{
  "model": "image classifier",
  "horizontal_flip": true,
  "color_jitter": 0.1,
  "norm": "layernorm",
  "norm_position": "res_post",
  "bias": "none",
  "qk_norm": false,
  "moe": "soft",
  "conv_stem": false,
  "layers": 6,
  "loss": "binary_cross_entropy",
  "max_steps": 21800,
  "batch_size": 64,
  "weight_decay": 0.1
}
Rows from block 3, named by matrix and row number. Rows with one number belong to one attention dimension. Each number is 500 + 25 x the weight over its row's rms, rounded and kept within 0 to 999. All counts start at 0. Numbers have three digits each. After the name is the row's rms in percent of the matrix's.
# v: attention value (model.blocks.3.attn.v.weight, 320x320), inputs 107-213
# proj: attention output (model.blocks.3.attn.proj.weight, 320x320, transposed), outputs 107-213
v.155 076:474578491506471499497492589507513506478504500525492524492491522500505547525546539545490489484458483497499510462488502490463547554464455503504549513501524441482519496488508506465487484479495507490470500489508495500526522541561487501465549503497503517442521504521562499530508532533498500519500506519497449500494534531500438
proj.155 073:469434498601525518493478479544520509501499514519480486517503494497507509480445511497496449490485458469541498505455554582481518500509489518495547526497442483580500481481556504504453492466481500503499493480458490521526466498512466518496497519490459569501476534498519501464517546526465503500520492495497510500496510474495480
v.156 085:496507508514476480503514480482479452487466522492499465526486492453501509477501513516510474453496509506553517498507549548515502475487511517498469536501489498506565513504527463534518473508518471474458529466491500498501500504473510524494491500518465429559526501505521515527478468478499499530546479473483472524495500497510528
proj.156 096:487501525521465485481500474523483503502484519530518513544511433492493499494500495449500458496528530576509498514490585518499500484493504533531526493465455500544452500492485485455470556530500518505509522517499503523523503465533500550500497467470491503508460507458483510509499504569467500496469499534500511501473501500496468
v.157 084:504494503516500513523502496465502489487507448484498497497524480497491483499516495464479512520506513548499503508542483485516492446456564542502550469501501597441523519504498509515497514509503496500542500528511495474501518475496522486492453510455503496466459490495486478513509499467504491451495506488499516503501496486497522
proj.157 098:536552512478496519515509513482501499487540491488497498433536568502483500510496563516506539499491504487460541449505377483464468473515497494500474497501550522408518497533504526526540497493495500518510486533504517461467501524490493487486515480497501476514511500524509490457471500426562490522501538485494476492531491499499490
v.158 089:500502493490502544529488510505516503505483542526486525500499509506509548513509534497560497487495487511501491459457524464439513561544499462500509533488490447509509458492491496491483519479501502490490487462512513498502495504504516502523582500508550521507504532525553485485476532519537497529510505508521489484532500501506472
proj.158 086:489471487531508432486493466540485501510490537494497505515466456509518501478502455507500425507500495493544472511498588547495524493506472535508541483504457496527497492442501470525492489524499495478496496481499500504531485461506493509492501499502503499502477532479509502488520475581477522487500454494503551565490516502511505
v.159 096:487531517463483537505483539485502496504540509533502490479470516518521497507512553522509514564517511485477516486488481508421510569478466529516536483479511499499522513436498472482490504472491511473488494491496502498519517489505493480501524482477498534475519513508558517498499512490499473538466511542531447486537512493506487
proj.159 099:564488461497502470495494529498496480495510494525474501505482526514518562500497555514499509500492474420462491477451426471446503517531478499517501520540511503419489481485519496497520486479489487476512467499510498469487484502485495439462507517496515535500502531536504496452513522469528509557488496497508510478521500500542530
v.160 077:504500492510498500519468497508476524492499506520450526500500462510505505480531510498563503496517515491557458446490500499469502496501448453504496481522527430523555456488500485565500496430515507507485496511479520531549487496496514537450498511524501541510518493554502503524532528498515509509504466520507514455494545496534507
proj.160 078:499495496562492428449496465529493520468492500507499497522451512490498502498504508528509537508486523561482501513485520515513499498535509471484482489440525505533460459499498433489498489487507499504529525450497502516507497469482507536452505463512523486519424541489513530495510487537463528486517505499500498534461507494469503
v.161 087:531477497557499494459503479488499521502509492484495478495501501470493489461475467504495455473503489500504505518513506508561486469513549494490441493525493491516509500537500499479512436582496488517497504501536466493473485482499506482500468505493483461550489485472465500506533487480484536483490513432486497550504444500474515
proj.161 086:483476520479500506555538504499494481512506468500562497491514499487488485533515485501484483492501523536521540445594500511518435448441487484494532438497466544502498558529469519498462563501483525522502529507519465505528576489546516495517488477511469460501545457503497496534459503489491474477506471480483473494511474495475482
v.162 089:472478519492499506513555510520514522514505493494510486510500455510488487524425489503435501503497479497500503533529500480515499493528543511485502514529484497500498504523487522448503522534484500495521468512488478482483508524494456482529507501509502507490469491475395505445539487472495488453485482471504507555530467500470484
proj.162 092:478502491490524534527517510469505491515498486500454499463489494501527488474555484496488519497493479490446486488523445488526528461462519524494508516528490522488501508504552524544525506516465541497428489503521477499487518536503471455538498557482499500521524463533497479505480503445501472545468496500528471458488559515521509
v.163 085:495501493471503514537492560481503477500521531534516530490498524509507528567497503490490520497500500494486522471474494515462527545429484517509524510461506487500446511491483513455518588461487489477515489492503528506517523494482476485502549480496483523450491513507519524493521505497516501509496502531492461494529524501500466
proj.163 091:513501418498575500489519514510503500519507568509484447496448521508502508496470527511519500527484464431463494547473497505486501523556443497512504513510504493473497507505538503498528465439498498495475474527499486473494443521498465453493501519469540517520503533507510486439514505454522509517487499492541575493510501510517514
v.164 105:502529487521500500496461472505496521483481492498488499524506489499534500481580531520546485499508517551496501479463500503515463477438499496504494488497510541501502508474547502560488475518520493524477529509454501516510489471500543522496465500506485466508529495507544508542513501513526496502519483477501541466518502455555535
proj.164 100:529501540487475501500458519535458501468509499479496492513545504500489492505503493501507534514532580513516503504482502515494491517509522451503440489471533498494505497484463492488499500507504500500508500525493520484488501483491507545458443436505507446508502499487496529481501486521506501464534533506470496518494490455495488
v.165 090:488522507494483500502458515490490468483492465509483480517499504486515500498562513510500498530484516549502515476478499504452501522465467460557517493497554502513514519452502499466502489464514489502486506487484532493507518493483528509476493495495483522496542501543588486514500506500515485512552489515498514460515506477547500
proj.165 079:511530490499494490491468479543524552487485501498478508528472509495501539499485525553526527515513513488469458523445501504470495499595538451568476485512494481485438488453520464501505505486490478497521524501492546489486479485497538521462503492511499500457456488498511508426546495567508529494492507470498516520479450481484514
v.166 091:502495490507539489490531471524497508514482502495559493506497478494460503465491463506515498464470485500524490531508548457555503488545515479470450524525483440525530490540533528519521466521474499502500500481515490490489473522520496534521496499523547499524504487492490496496471487550468510437502489466497488552507472525532521
proj.166 101:472445517559509519547506470487524499513487497508515505538485456478500500498496472447499453483499492566540460504524575526549499470493501504500513504498475505590495495520491480514457541555460499503495543495500484570534530459543499539511497500532482511515481492463492497540495497598479506501523499509500506501487498514475476
v.167 088:504485496537498495484514429522510524526482503485501466504503475493491500499486500512473474471485450500499504530499519494577495469517560491488482512470476512483521489541502546517506430571500523505507501528492467491445499536497501502523460553527502482507502486474416500503519463500480500483454503463495505521515433505500538
proj.167 081:473512540487496515523484497496487527494468461510496506494544469498485471512533441492500516518503514542574506503557512496524491462463500501489513486494476542575502505497506530501493493542489526524500517503545476500545541512478539509510508477502484499497543489500502504558479484532469483487516558516470494495496474454494509
v.168 080:498531474497481481475479526486503474490445505493504499511485504470523530501520505540536459456498521508552526479472541514500449509503504488520458527500516473514540483501473482522511447519531497505517510490493507497508488512517507528488500497497518500525549496520588550512499491596483556522526509503504491546500491529509535
proj.168 100:480489501562500439500484480523467500515499496538503502534501437468500508504488457475487501521514503525503478515499626540511508500500493512485548501482435474576478507476492483528478496529515500502505537490501497551537501480502502517510476499542506502495476489477489504527500501594435517483497498499492519502495502508484476
v.169 087:498535489488501491474439544470495489499504532503488517499454483546545529568488540499488507508498513467470488488486460503397472551517495500509524526500504475501480490473500461495483503442499517449492479487501506506536499486503475502500551500488497523487509519534529482507500552500532461517501493521503496491517546484506481
proj.169 084:500493480500496447493488515515503490542496521498491519510451532539513573520487524520508506487488489377502492473465525500489517507514506508517534497503463473493497479513499480514507480489530455536469475451495518493494478476504512537486502499505508502499483550506505504450521501498501510495509469501494553516500503504543495
v.170 127:495466472522515447495499463520498475477477513471503494495452502481518500496495503524507435495456499512554504527495557469521467490558489500482485521539495479569504509522488497516487468489488498501501552481516478521528493505478474525539524525505501477515538488517510499485499489571441506485512503475478497545500499564481483
proj.170 116:475476500526500501507487451525500473507493486503506543524479447499501500493506472456500439488488505522520492545506616508544499513471504524513529498497461501592498500483453483504466517521502528501504522473500500536534506496523491519516493495501469502480478484491466497520500456611444506500497497500486514548476505493509479
v.171 094:497567493478486505493492530493487475477520567528503534498497514502534522528510513503521510517474509497502495490455504501476527524487464470512487505480501462501470512464489480510474503458493501454487468484501543513533501500518495522500553500500501511458531515508589506497513543500508500506530502559513490486515509508479503
proj.171 088:496496469502512436480513468515482478509497519537500506525475460501512521492470519487516470463476495484457494522472577518491506548532537536543535502478487497504490448510524465514496500481514484464527491444494498514540485448548502509446512509500459506501479510504503501491550478544503562496501485494500532551500506502518486
v.172 081:533538527467499475507517491485506509494543492496491480518525494478513504498516498507469527516522511562495499518485492502509490453465504522485519481486500573497479499437496500543445475525503526539484543539483495519486527481498555490456445450485466486499470485474554490530510504433529501504482489470490488499501513444498508
proj.172 089:557537540448492503504501539486499532468504499492497490491496542489493512517509542545501552529506500479486516495506382477521498500500502471503466499524569486383531511520529510468506508485500525497500487502527504455451505513479509501488469498500504493524530547509512504473486522419525475500533513504497490489524498487519519
v.173 095:502467526504519508488559514516553500537502497512509492455490471481469479475443479499467493500505493496515483523499487500525491497500534532487497503506487483480479500587448499482481522530461517497523500487528469508439478539507480493503505500502510502503450475474400499501510458500486500488479475489479495523488440503456496
proj.173 089:494484478523524525540514503445515503492502473500466492457494528501501477500539507504462527487477468509498507486534462500521504496495497509471516499495520535435501522485542537502491498501450520523460469507547487500503505529501493456541499504500492538517536502507496471512495503412496481508496492467517516462510508531505532
v.174 095:498511479469500495502494572486499507501529499518443523508500490532507520541506524501493536503514503490462495473497489525433508542503497496515540470495517471483478519444460492498480510455528505480483491482488509516527503479503521494483521489491478535452493523523538486475504515491528500539515501539503499464502530476510489
proj.174 100:535549480487569485450535520512471539487532517498495502484491540512507520491483539523500527509446502444446512514466435482461511506502542457500488495503513497456505465472531499489510464462506479463502459511500530473473491502497498471485530523499517513518504521528533506453508500452573488503512509484523503493501535500526550
v.175 083:500490518503478475486529474522475502500500501477501482499505494504482503456507499510503502448501497504532529510500499471565481500519543498494472513500495500500500478581505500508504476559500508500514513591539499491459500538519499508508498500521527480559502498499442502498508459513497501500497489459498504543458478533466519
proj.175 086:438504530497536521527509503487504502512501459503524506502527454511483447472554464445493464495516513564507506498588511541502492465487510502492501500483495515507490521563475505464473534521477529524501507499501498543554519485518512551501465462504472498491501483488472503545500507513484484506481500484508480495492534502467482
v.176 100:518532499438486527497460524494508502489517497502507513497525504512499491513503517465488586534546548502433500499491461503500498508453506506507536423476523538442492515451475491507494518484521506499490500504502502505484507483504533493469440487487469510484475523515487492509531505460532476528487506543514505420492505475532487
proj.176 108:559529480449507522499500550486500500494523500496494510488505549500499500499512546531500539502501502453435525474475387488460500500500501478500488497501539500416505525479537500500520484480506488500485468510527504452455473506476501463489499515503551499509542493527520510449499498406525471503502507474512489494505524486521531
v.177 080:537475502551507489482504480522538543492492458493497492484519479486534505449469481498497503496485480497480512528496499486565502460510524479488495503562494521475467525493495543500531467548522497531501500534519414480457500567517494500500466504503495489508448458484491447509486478495500487469499499450532541494491481474496526
proj.177 081:482505505491529509566530509469487501505500482488496505470519517483494478565517480504495507527445484501502501453547470477501490466493492467491483501497503497486509517544524553515521504486498508497497507496510503516499509523499516431516526505497484490573525433548512511493438461467501484526554455512477475475539472496505498
v.178 089:470494480474505492494490509517498480499469513523493544507452497485500547502547508495551490503464507491524464488440523469534525497533465472497463547502505490520537465485515479545494473505496500503510526471477503478491490515466523551499506500527503488518553504503527527507461476510506498518573500497472505510480491536515516
proj.178 098:473479499577518490500496406532483463501497500497520502538505480500501528504506478469501463500496501543518499512515601550502498528500514509500539481495462503579486496476458475538463534549511500502499559484505497548540501490492501539499500499502501500500491501494500507510500501589484523477483499529495534507499496499485499
v.179 098:498517495502499480505474488491532552482514481482483469509507496486485486458537515500499517526545513550486501500494505535499478493457489529520497467511512581483487519462504497504490491501525522482486511510471493503492509466471563493510401502510472460508500481499509522504489482420511526493500477492482514499486545477492514
proj.179 095:535515516457463530490510557452500491477495499458496484454543528513506464533499516550500545534509501493490518501504409513461501485517508446496468501505542495420516522497512505533519500488510495493482480508505513458474501537492503492457487494504490514482529500521495538482495503406584470539507531504495482503512489481528549
v.180 101:500474501525524515494534522528515545517513508475530493477451513503465507499467470484494495488497501496526504511514491485509499489521511510473497495475459497501485509565494494482492520508485501496511466506504465507491489525504454498504535490493529511521490502461414496446492489495493500469484500501500486564490490535474492
proj.180 096:462476488509540497531545502476547484502503456502498504436484527517507496525525497500484497512434449481477510500533463472521544512469476552495523509505484536514502508518527549506484491461492500498478494501529489512510510528509492455573508522494506533500554498527498473535483506462500498509495442496520491479533548559549526
v.181 099:514490518485495526534502530490508515505572496503508490494543492570501465508500496456470534537506502478447522503532452497496488511462497490511527454505499504430475516492472524470476541480496506498501470513503503503489498481487463482491509493471500559457488493504481490488538516459499489525446503539505512438505502464497482
proj.181 110:528545492443500529500517529488525500498502500491478495464502562506511500535489534534500542501501489467485511463497399455496491512500500482500499474524560499460516513547501503509544494490500500485481476503542545476464498582488500466483503516496500506498504536508509502483500499375547504497503485500501476467524518483500539
v.182 090:495503513467502500505477574476501511442513527517499506465498517509512537513502532529478498496500501520446492500499489496422500525500452498505534518483519503489475507449485439480457506393488513493500497508502554515517502470513504465500559501502499529456513515506570501491518523501531489504523513539508482500537540535497446
proj.182 078:526504480502534483485514502534490506484537536505485491514469518520493526467496498506500538527483442478472481500454458500473573540527497508521530489545479492432498462499513452519530479478484461488498471483459483482544480497500481484469519515498501524560489527512534482454530499499512536487436494507510507506495494500518516
v.183 083:492518518519492494526489526464485499490524484512528513486503493535540500504499569511501532539521509482463503459490507524431494528468458517530547480478500515468470496440492474495483512472514503497489513497488490528506511495504484496480509488493486542469548538509546530493541523472505524529479515537524493485507538472497494
proj.183 094:534517489462508519500500558497506510491504526490483482482479548497520491499501527533507541501474490418475515465499421484469499505514485483498462499513519499442514500508518511468530448489500491494499437526501501465472501499499501452488522501500540469520528504552541504428516528434540489546510488488512499493532445494536537