{
  "model": "image classifier",
  "crop_scale_min": 1,
  "norm": "layernorm",
  "qk_norm": false,
  "moe": "soft",
  "shared_expert": false,
  "positions": "learned",
  "l1_shrink": 0.003,
  "steps": 21800,
  "final_lr_fraction": 0
}
Rows from expert 13 of block 2, named by matrix and row number. Rows with one number belong to one neuron. Each number is 128 + 32 x the weight over its row's rms, rounded and kept within 0 to 255. All counts start at 0. Numbers have three digits each. After the name is the row's rms in percent of the matrix's.
# up: expert up (model.blocks.2.mlp.up, 16x80x320), inputs 0-79
# down: expert down (model.blocks.2.mlp.down, 16x320x80, transposed), outputs 0-79
up.26 100:196128128128128128128128128128060128128138128193128128128128153055128128087128255128128128073128128141128118128242128128128128128128128128128128128181217128000128128062128128128128173128128154128082128128000128128128128128140128128164128128
up.27 074:128128128128128128128058128128128128128128107128128128022128128128136158130128128034128138128128128027045128030128128105219128128128050128128128030128128128088157128128083128128128128128128128128128128128128128132128128128089128128128128128
up.28 111:128128129127128128128128128000128128129128129176173104127132128082128128182016087128174128129133128128127127129016128127127127128128128128128128128128128125140112128128127128128128128205128127128129128128255129128128128127128128128129128128
up.29 114:128030128075128128128128128132128187048128134128128128128128128128195128255128128128128146128130128128128160128128133125086128062154098128128128128145128128118121128128247128128128128128128128128128128128128116128085128128128128105128128128
up.30 117:128128128117128128128128143108084128081128216128128128128143128119128128128128128128128124128093128128047128128060128128087000081088128112128128128128128248126065128128128128128128128128128128128127128128128128255128128128131128252128128128
up.31 100:128169128128128128128128128128128128128128128128128128128128128007128128128128128128128128128128128137128128128128128128128189124128128128128128128106131131128128128128128105128132128128103134128122128128128128112128128128128018121128128128
up.32 091:128128128128128128128128128128128128131128128125128128128128128157128128128144128128128165128137128128128128141128128131128128128106128128128128128128015128128128128246253128128128128128000128128128189128129128128128000128128128058128128128
up.33 074:217128128128128128128128128128128128128128128128128128128128128128128128093128128128128244128128128128128000191128000128128128128128128128128107128128128128128128128175128128128128128128128128128128128128128128128128128128101128126128128084
up.34 108:131129122219129126135133119133119129123148116140136129134125121143150123127164128217108098125117126137133140133144127100148123134134134129128129125152151126123164131138133124045120139126165131142125132117119121128129126148129152132127103115
up.35 089:101128048128158128128129121000128128128128127129128128128128000054128128128129128128128128145127128129128170128083128129128128128128128153128128128128128181128128128128128128128128128128128128128128128128128128128128128021234128128128128128
up.36 114:128128138128119128128189128128115128000073128128190128134128000128128128128128128128153128072128128128113080227128225128128142128118128128131128128128128128067128128128128128128128128055128089128128128093128061116107128128128081128128128128
up.37 093:128150128128100128128185184200105128068128128128128128128128128128128132128128128128128128128128128128128131151139128124128128128044128128130128043054139128114139074128128128127128089128128189128128128128128128128128162128128199128128128128
up.38 077:128128128128128128128128128082088128128128128128128128128128128128128128128128128128128128128128128128128120128128199128128128128128121128128128128128128128128128128128128128128128128128100128082128128133128128255128128128130128128128128128
up.39 110:128125062194116139136123128116148106129164142120153118123141134128128134138118084124093118130131142105127085121131127000126101118123113110110130128193112130133132097195140128110131132139110129130127139136141136128149122127117142195128128103
up.40 087:128128128128128128128128128128110128128128128125128138128128128128128128128128128128150128128131128094128108128128128128128128128128128128128190128098128128128128128128125128128128152128008128083128128162005093205128128128128128128128127102
up.41 093:128128128128128128144128128056129121128083128128152128128128128124143128128128115128128120128128128123128128128123128128128116032128128128116123128128126000128128128141128065128128143031128128129128129128148193128159128128046128160128128125
up.42 092:128128128128128128128128207128128128128128128128181003128128128128128128128128209128027128128128128128160107147135128141128128128128128128088011068128128128128128097128128128128128159128128128128128128128221128074128128128128012128128128128
up.43 074:128128128128128128128128128128128128128128197128128069128128128128128039163173165128128128128128000128128018236128176222128189128128128128211128128128128128128128128252231128128128128128128128128128128052128141010128193128128128128150128128
up.44 094:218108129129107127129129127129091129127129127130127128128156127093019127127044000129127128127126127130129130112127129129129129128129129128127129129238129129138049127127124178126127127129132126123128127127127127129128085129129129126127129129
up.45 102:128128128128207128118128128128129128128097079054128128126068128127088129235128128128128128129131128128127128128129180127128128127128077128128180128128128128254129048099253128128128091128129255128096128128130245128128128255128128128128128128
up.46 085:128128128128128198128128128128128106128128128128128157095048128128128128163113128128128128247226128128128125128128128128175128128041255128128128128128151032109128128128128121128128128128128128128041128128128128129176065128128128128128128128
up.47 098:128129129127127128128127128072000128000128129125181128127128149127128128128126104128129127129132128104127126129129128126141128128128128175128128128128067128128128140128128145149128220128128128128105128182146129128129249128132128128157129228
up.48 082:069128075128128128107128128074128128042153128105104128128128128128128128128128128036128165128128128000128128128128128128128091175128231058128128128128128228110128128128128128117213128128128128128128128128128128174128128128128128128128128128
up.49 078:128128195128128128128128136128000128128128128128128205036128125207128128128128128128128128229128128095128128128128128128128128082128128041128128128128128128128128128128128128000128128128128128097128128128128128068128128128128114128128068128
up.50 088:128128121128042128128128128128128128128083128128128128128128128128128189128128128128128166148128077128140128128128128128092128128063139128128128128128167128096128128128128128128128128128128128128128128128128128128128215128128128128128217128
up.51 127:128128128128084128128128128128128128128141128128187128128248128128128128128128128128128128128098128128124192128128128128254128128128128128128083128128133128128128168128128128128255128128136198128128146128128128128128183128093128147128128128
up.52 097:128094128128128133071255113195143128128128128128128128128147128105128136117128111127128133128128133128128128128128158128211128133093128121183128128128124156128128138128128122128129108092093128125128056180128128128139128058126213135128128158
up.53 077:128047128128128128128128128128128156128128129243155128128189255128128128128128128128128128069129128255128128128144128105128002128128128128128128059128005128085128128128128128128128213128096094128128128165128128128128128112128128128128128128
up.54 077:138149128128128128128128128128105128128133128128128128128189128179128128128128090128128061128128128128128128128143128128128128065128128134128128128128128132087128128128128128148128128255048150082128128128128128128128128128128128092062128128
up.55 211:173116091168167127136163116158103143093137089168148131160101076129130113124183113156091131091083103151165161097084152164172121182151154122148134138126138139098136119151157106162105100084081161147091153113097093133127116159145134135130189111
up.56 100:128130102128172129128148128128129122110128128126132128128128129127043113128128126128128128128129128126185127128128159125217130127093128203128173128128127128128128128129099128128120128128126130153087129128129128128135128166128128132128128123
up.57 079:128176128128128128128128128128128128128128255128128231128128118128128128128128128128128000128131128128128128128128128128128128142102128128128128128128128128128128128128128128128128108128128128128128128128136128128128128132128128128125128128
up.58 095:128141128128128128246128128128128091128128132135128128128108128128128000128128189128128128128128214128128128155133128128128128123069128128128128128128128128128128128128128128128128128128128128128158131128128128128128128128129128128128128128
up.59 091:128128128001128177128128250128040128128128128077128128128128117128128128143128128128128128113128128006128000146060128128138075128128128128128128128128128128128166128255128128128128054128224128128128128103128170178050128128128128156128128255
up.60 099:128073128128128128147128128128168128128128128128151128128198128128128128128128128128128128244127128095051128128255148128128128128128128128128128128128128128128255128128128128189128128128128087128128128128128128128128128128128051128128128128
up.61 095:128128128128128078128087128128128117128128128128128118109128128128128128128000128128128039128128128128128128128128128128128128128128128128128128255110128128156128128128088195105128128128175128128128128128128128000128226150128077128128128245
up.62 153:135091092179131114126146140167113138093136108150148128162113084142149108134215076128103144096039113135157147003097126148255118166157139132092154146111130108073187115133176109191114113115044170157091098108109109078123131170146117131101146116
up.63 092:128128074128128128128128128128128128128128128127221128128128128128128128128219101128128128128128128128128136128128128128128128128128054128128128128128135128128128163007226128083128128128128128128199128128128128128128128128107128128128128109
down.26 096:106107111128128128128132128092128128128128128128128159128128104128137147128128112209128082128126128128128171095128128134015142187128128128128152128128128128128128014094128084128133128164128166132128106128128140099130125128128123210131128128
down.27 098:169178128000071152072128012139177152128128128128128128175106128158099154128115129128134112111128135128128129128128149128101122208133179128112128128103212152092133131103124120128128140128211095128128115128108128128128174102140118086128128128
down.28 097:128139131133177128128176128128128128080170185128089147102142128105131128114120129128145128128128179080128155128098128128158128233071128141128162128144058071128128076098133128128145128136128204128109128128128128128128128130076128132128118128
down.29 094:128128094035128128128128092128128128130083128140049144055128090128084168194128128127146128128128128083135128128128128108128125083128128110063093128121058104133127054075039093113150082128242098128128102129208129128206114064189102226128133154
down.30 096:159087128128128128128183128057128128128156161138128128090227128128132075167128128139003148128107128128161128128128128128113128085080128146092128128128158128147128159128128052128104084091128128128128128120128128169128157176128129116128128048
down.31 098:175128096089112160128096128128128128151128070128023114128122128128128133136156128127128040111096128128124192128150128171128145128126128136139151128128105128128113145128134125116128128128194121120097115128155184128110188050121105088128086128
down.32 104:000171086089128128128128126130128128128128143155154069106144128189128127183194128085128128208120128128128128128140124147128147142088174068147128128172128128083193122175128127128196112125128116084095102167128128143179222191128128071096128122
down.33 106:076108151143151128128128128128111128128141172128119128145055058098080095041106128128137139174038078091165238171128128128138105128146128128179129128191128161088128059128115128132128142128130152115064128128233128120128218157128141151161128174
down.34 094:121127133129093075174117097109118221119098121129141126129127135126129129128009116131131124129134133102169139109133208125157133218193183148127121126130129129184131070060197117123137124163159127130255116117109141128125123118128133130092111131
down.35 104:128128031120128128165128123126125128141096127128128114045128128128128128128128122128104125128128109128128128128128078128128111158128179157128157061116137093128083128128060116128162120128128145150136128128162128102064008128180128186128131177
down.36 091:128128120153128129147062128117128128128172128108085150128106144128145128206072128136128099131111128128128119128128166128128128166128128083157128128128170157138176128047128128092128176135240159078153106128189183128128076128112128128000128128
down.37 105:128147128204128128155128110155082061111181128172128165192076128128128147128039189128117171128128079128206175128134128128111090135128045195128083128126066128122140128074128133151128163128128124128142128088128165165128128128128093128086128177
down.38 090:128128128118128128162128128172164128128128192128128128096128214091128099128128128118128145128129164185128212128128126022143128128061157128126128128128128128153128128128082128128147128176162128128128128128154128128129147094128128232128128128
down.39 106:123165122147139000125129142084129156128149045134125090188107124129128091129131123079128128127134087133173137117177129047125076116132120172130082134112123062127133127122171130118121130122185068128121171039129129109074082127150118128221142128
down.40 093:122125128128165084142128172203128128005128128139128128128128078058128083047128113128128087085178128128079103128152181128104128128128128128123128128128128154128163142128128134128175128084254137128128128165166128128128128178128128128047128154
down.41 086:130114150221200128186115126125198128255139128128128194128146128128128128197070088128113130128130128228139128126092128128087144123132128126132128152149128156128195128128122085128124130147127126214128024128098157133101169128128108128127128127
down.42 096:134128094128085128128177102046126111128128128127124118128109128128092153030128128136128128128128110196128168028144128128255128128148128116158091163120120127128128128128128128128081128128128152043202128155181100128113128152152141128128109117
down.43 097:094128131128121155128065099128203128139128120100161128137101115050128104124128128154216128128128128000127128128128128128128128022128128163128128159079056201119080141139128130128150112128128128113128146124128196197140201128128255085128114128
down.44 098:115161128066072128180048128170121128120128127128128065128087049017128128087069128144192128128128066128128124097094128128076139230128134135113195128118127145128128158142128128128073128224127210128128128128060128229128128128109106089128098128
down.45 105:128050128128128109126128128181106107128128095139154128090128068153158128053128115067171126098128128128128128137028139128128112092128107091063128128090116128141128128128146128132128123103128128128071183076128128174205191102104123175128128128
down.46 096:128131128128110076189095009212128167128124135077128160128128128179128162151133128136139107128128122128128088064102170140128105128128128178128189114172102183094128115165195128128059186128128138128092155145128128128143112097128128128166236147
down.47 095:084128148064128145207128118128155128128139128183077183128136074128118090128128109152103128225128125128145128128128128128128128142128112106116136255128127168128128082028179128128128139128134128120141113128128128128137235128153123128131158128
down.48 104:128177171157078117110178128128106128128092128109128153211146140155128141135156128084128128128072205114211128176111131205067128128076128128128128142128128128124128128067154128128128114136128085128128128128198104128106128128128128117153098128
down.49 108:190187169128173136128097119128128128128128120128187141128107024149128128129128128088128132112128128128222039132128128146128126128191128120128138172128128154111153128176128128114219128128123128128128128125128139128128071004128038128150128059
down.50 088:201128170063128053128148233128128128128128173138128128128122128105128128128139142128128178128122189128128128121132128153113128143054214059128120097128128201128128142116128128118135143128165128126128199087145128118128129128128128096067192170
down.51 100:128128128169128128128149128086128184128128128049128128142146154128128168128225108128120128120182128144128128197128128128124128128108066128219081128119128128128096135128128128124200128126110130128116134204204128116128128128136128128121178168
down.52 117:131196127128128126075139128107144131148125156130127128183128206071127070133142132128148122128095128139147144125038128168133120110106127127134126153128125138128128125128123128125123176087128156073255137096083112128113170128128140115122146128
down.53 093:149120195096128098201128176125128128128128249069128080160058184128122096128238128128185106128106109076128128128128128128128128128123028128128128104128184000128128141128128146127104128107128157128128128167132128202128128128128128128128128095
down.54 105:116156098128128041125080128083128066128127100128107155121052128128128128128124225128128053158128128128121128172098128110128091128177147106128197128128128128128128128078128087128128147128188195082122128189143112128162174110128255128140128102
down.55 100:113109110132090111125061125119083142063060128140104166133123119135090143129080108128125130085141126119108115121148145141116127143056111136119101133153117134163099115120097130112169140141128121138231145128130149204099121105118122113147200144
down.56 103:128155149096128069184128213128126128128128128123128111075128157216128162128128111186092131128169134156173083128155128128157137143128128072128156128147101133161163118080163133128128195128128127128128120093128128128131128090130138128186128105
down.57 111:087128200128179128128074120128128128128115139139073128068131128116064128125120128128122128128210063128126128128153062137128202128128157128128087146132128128095128127128128128124128120128128172128128128206136113128000188128128089149128116063
down.58 100:109048255128128076128128114128128108110128092128128148128191128150128128090128128192146128059128175128128128128104128128128128133179178128128091186128143128128128098128128140140158155128193083128092057247128128128128128128159210142082219134
down.59 101:116069128128086196149132116128053128006099128128128187128138128118150128128106126124172136107124128128183128128128128142102148128128136170115128129050128128128128098178128127128128100154128143128115128170123128128061107143128048153128128104
down.60 088:128128128128128168242162115131128120192176183202129154128058169128176128105040033048128128237099128220117128151128128186075128128128128128128128103128083160192128128112128135128128128190128128128128098128130128067128128105128128128088085126
down.61 105:070128128125146124135128098132178175099182234117160128128128103128128128212128128154113128122167128128128129124128086128203187144128128140128160128124128128144128128077128136107128146067244128128128122130087098128087161148128125029128131136
down.62 104:198106127124128117093129129126126115126107245088122132113111115134120159142161177075129170110143162040161102118137129140128128120120129139118132130120119127105107115118117133186125100194156076131151146138108115140181156125071105145105144173
down.63 106:128120034130037128128128152128080128125169128012128128128175128128130134072128128173128186152229128128128088128217128114085132141157138164128180128128118128103145209128145135166173065128084078128128128128128128072128128128039035128122120128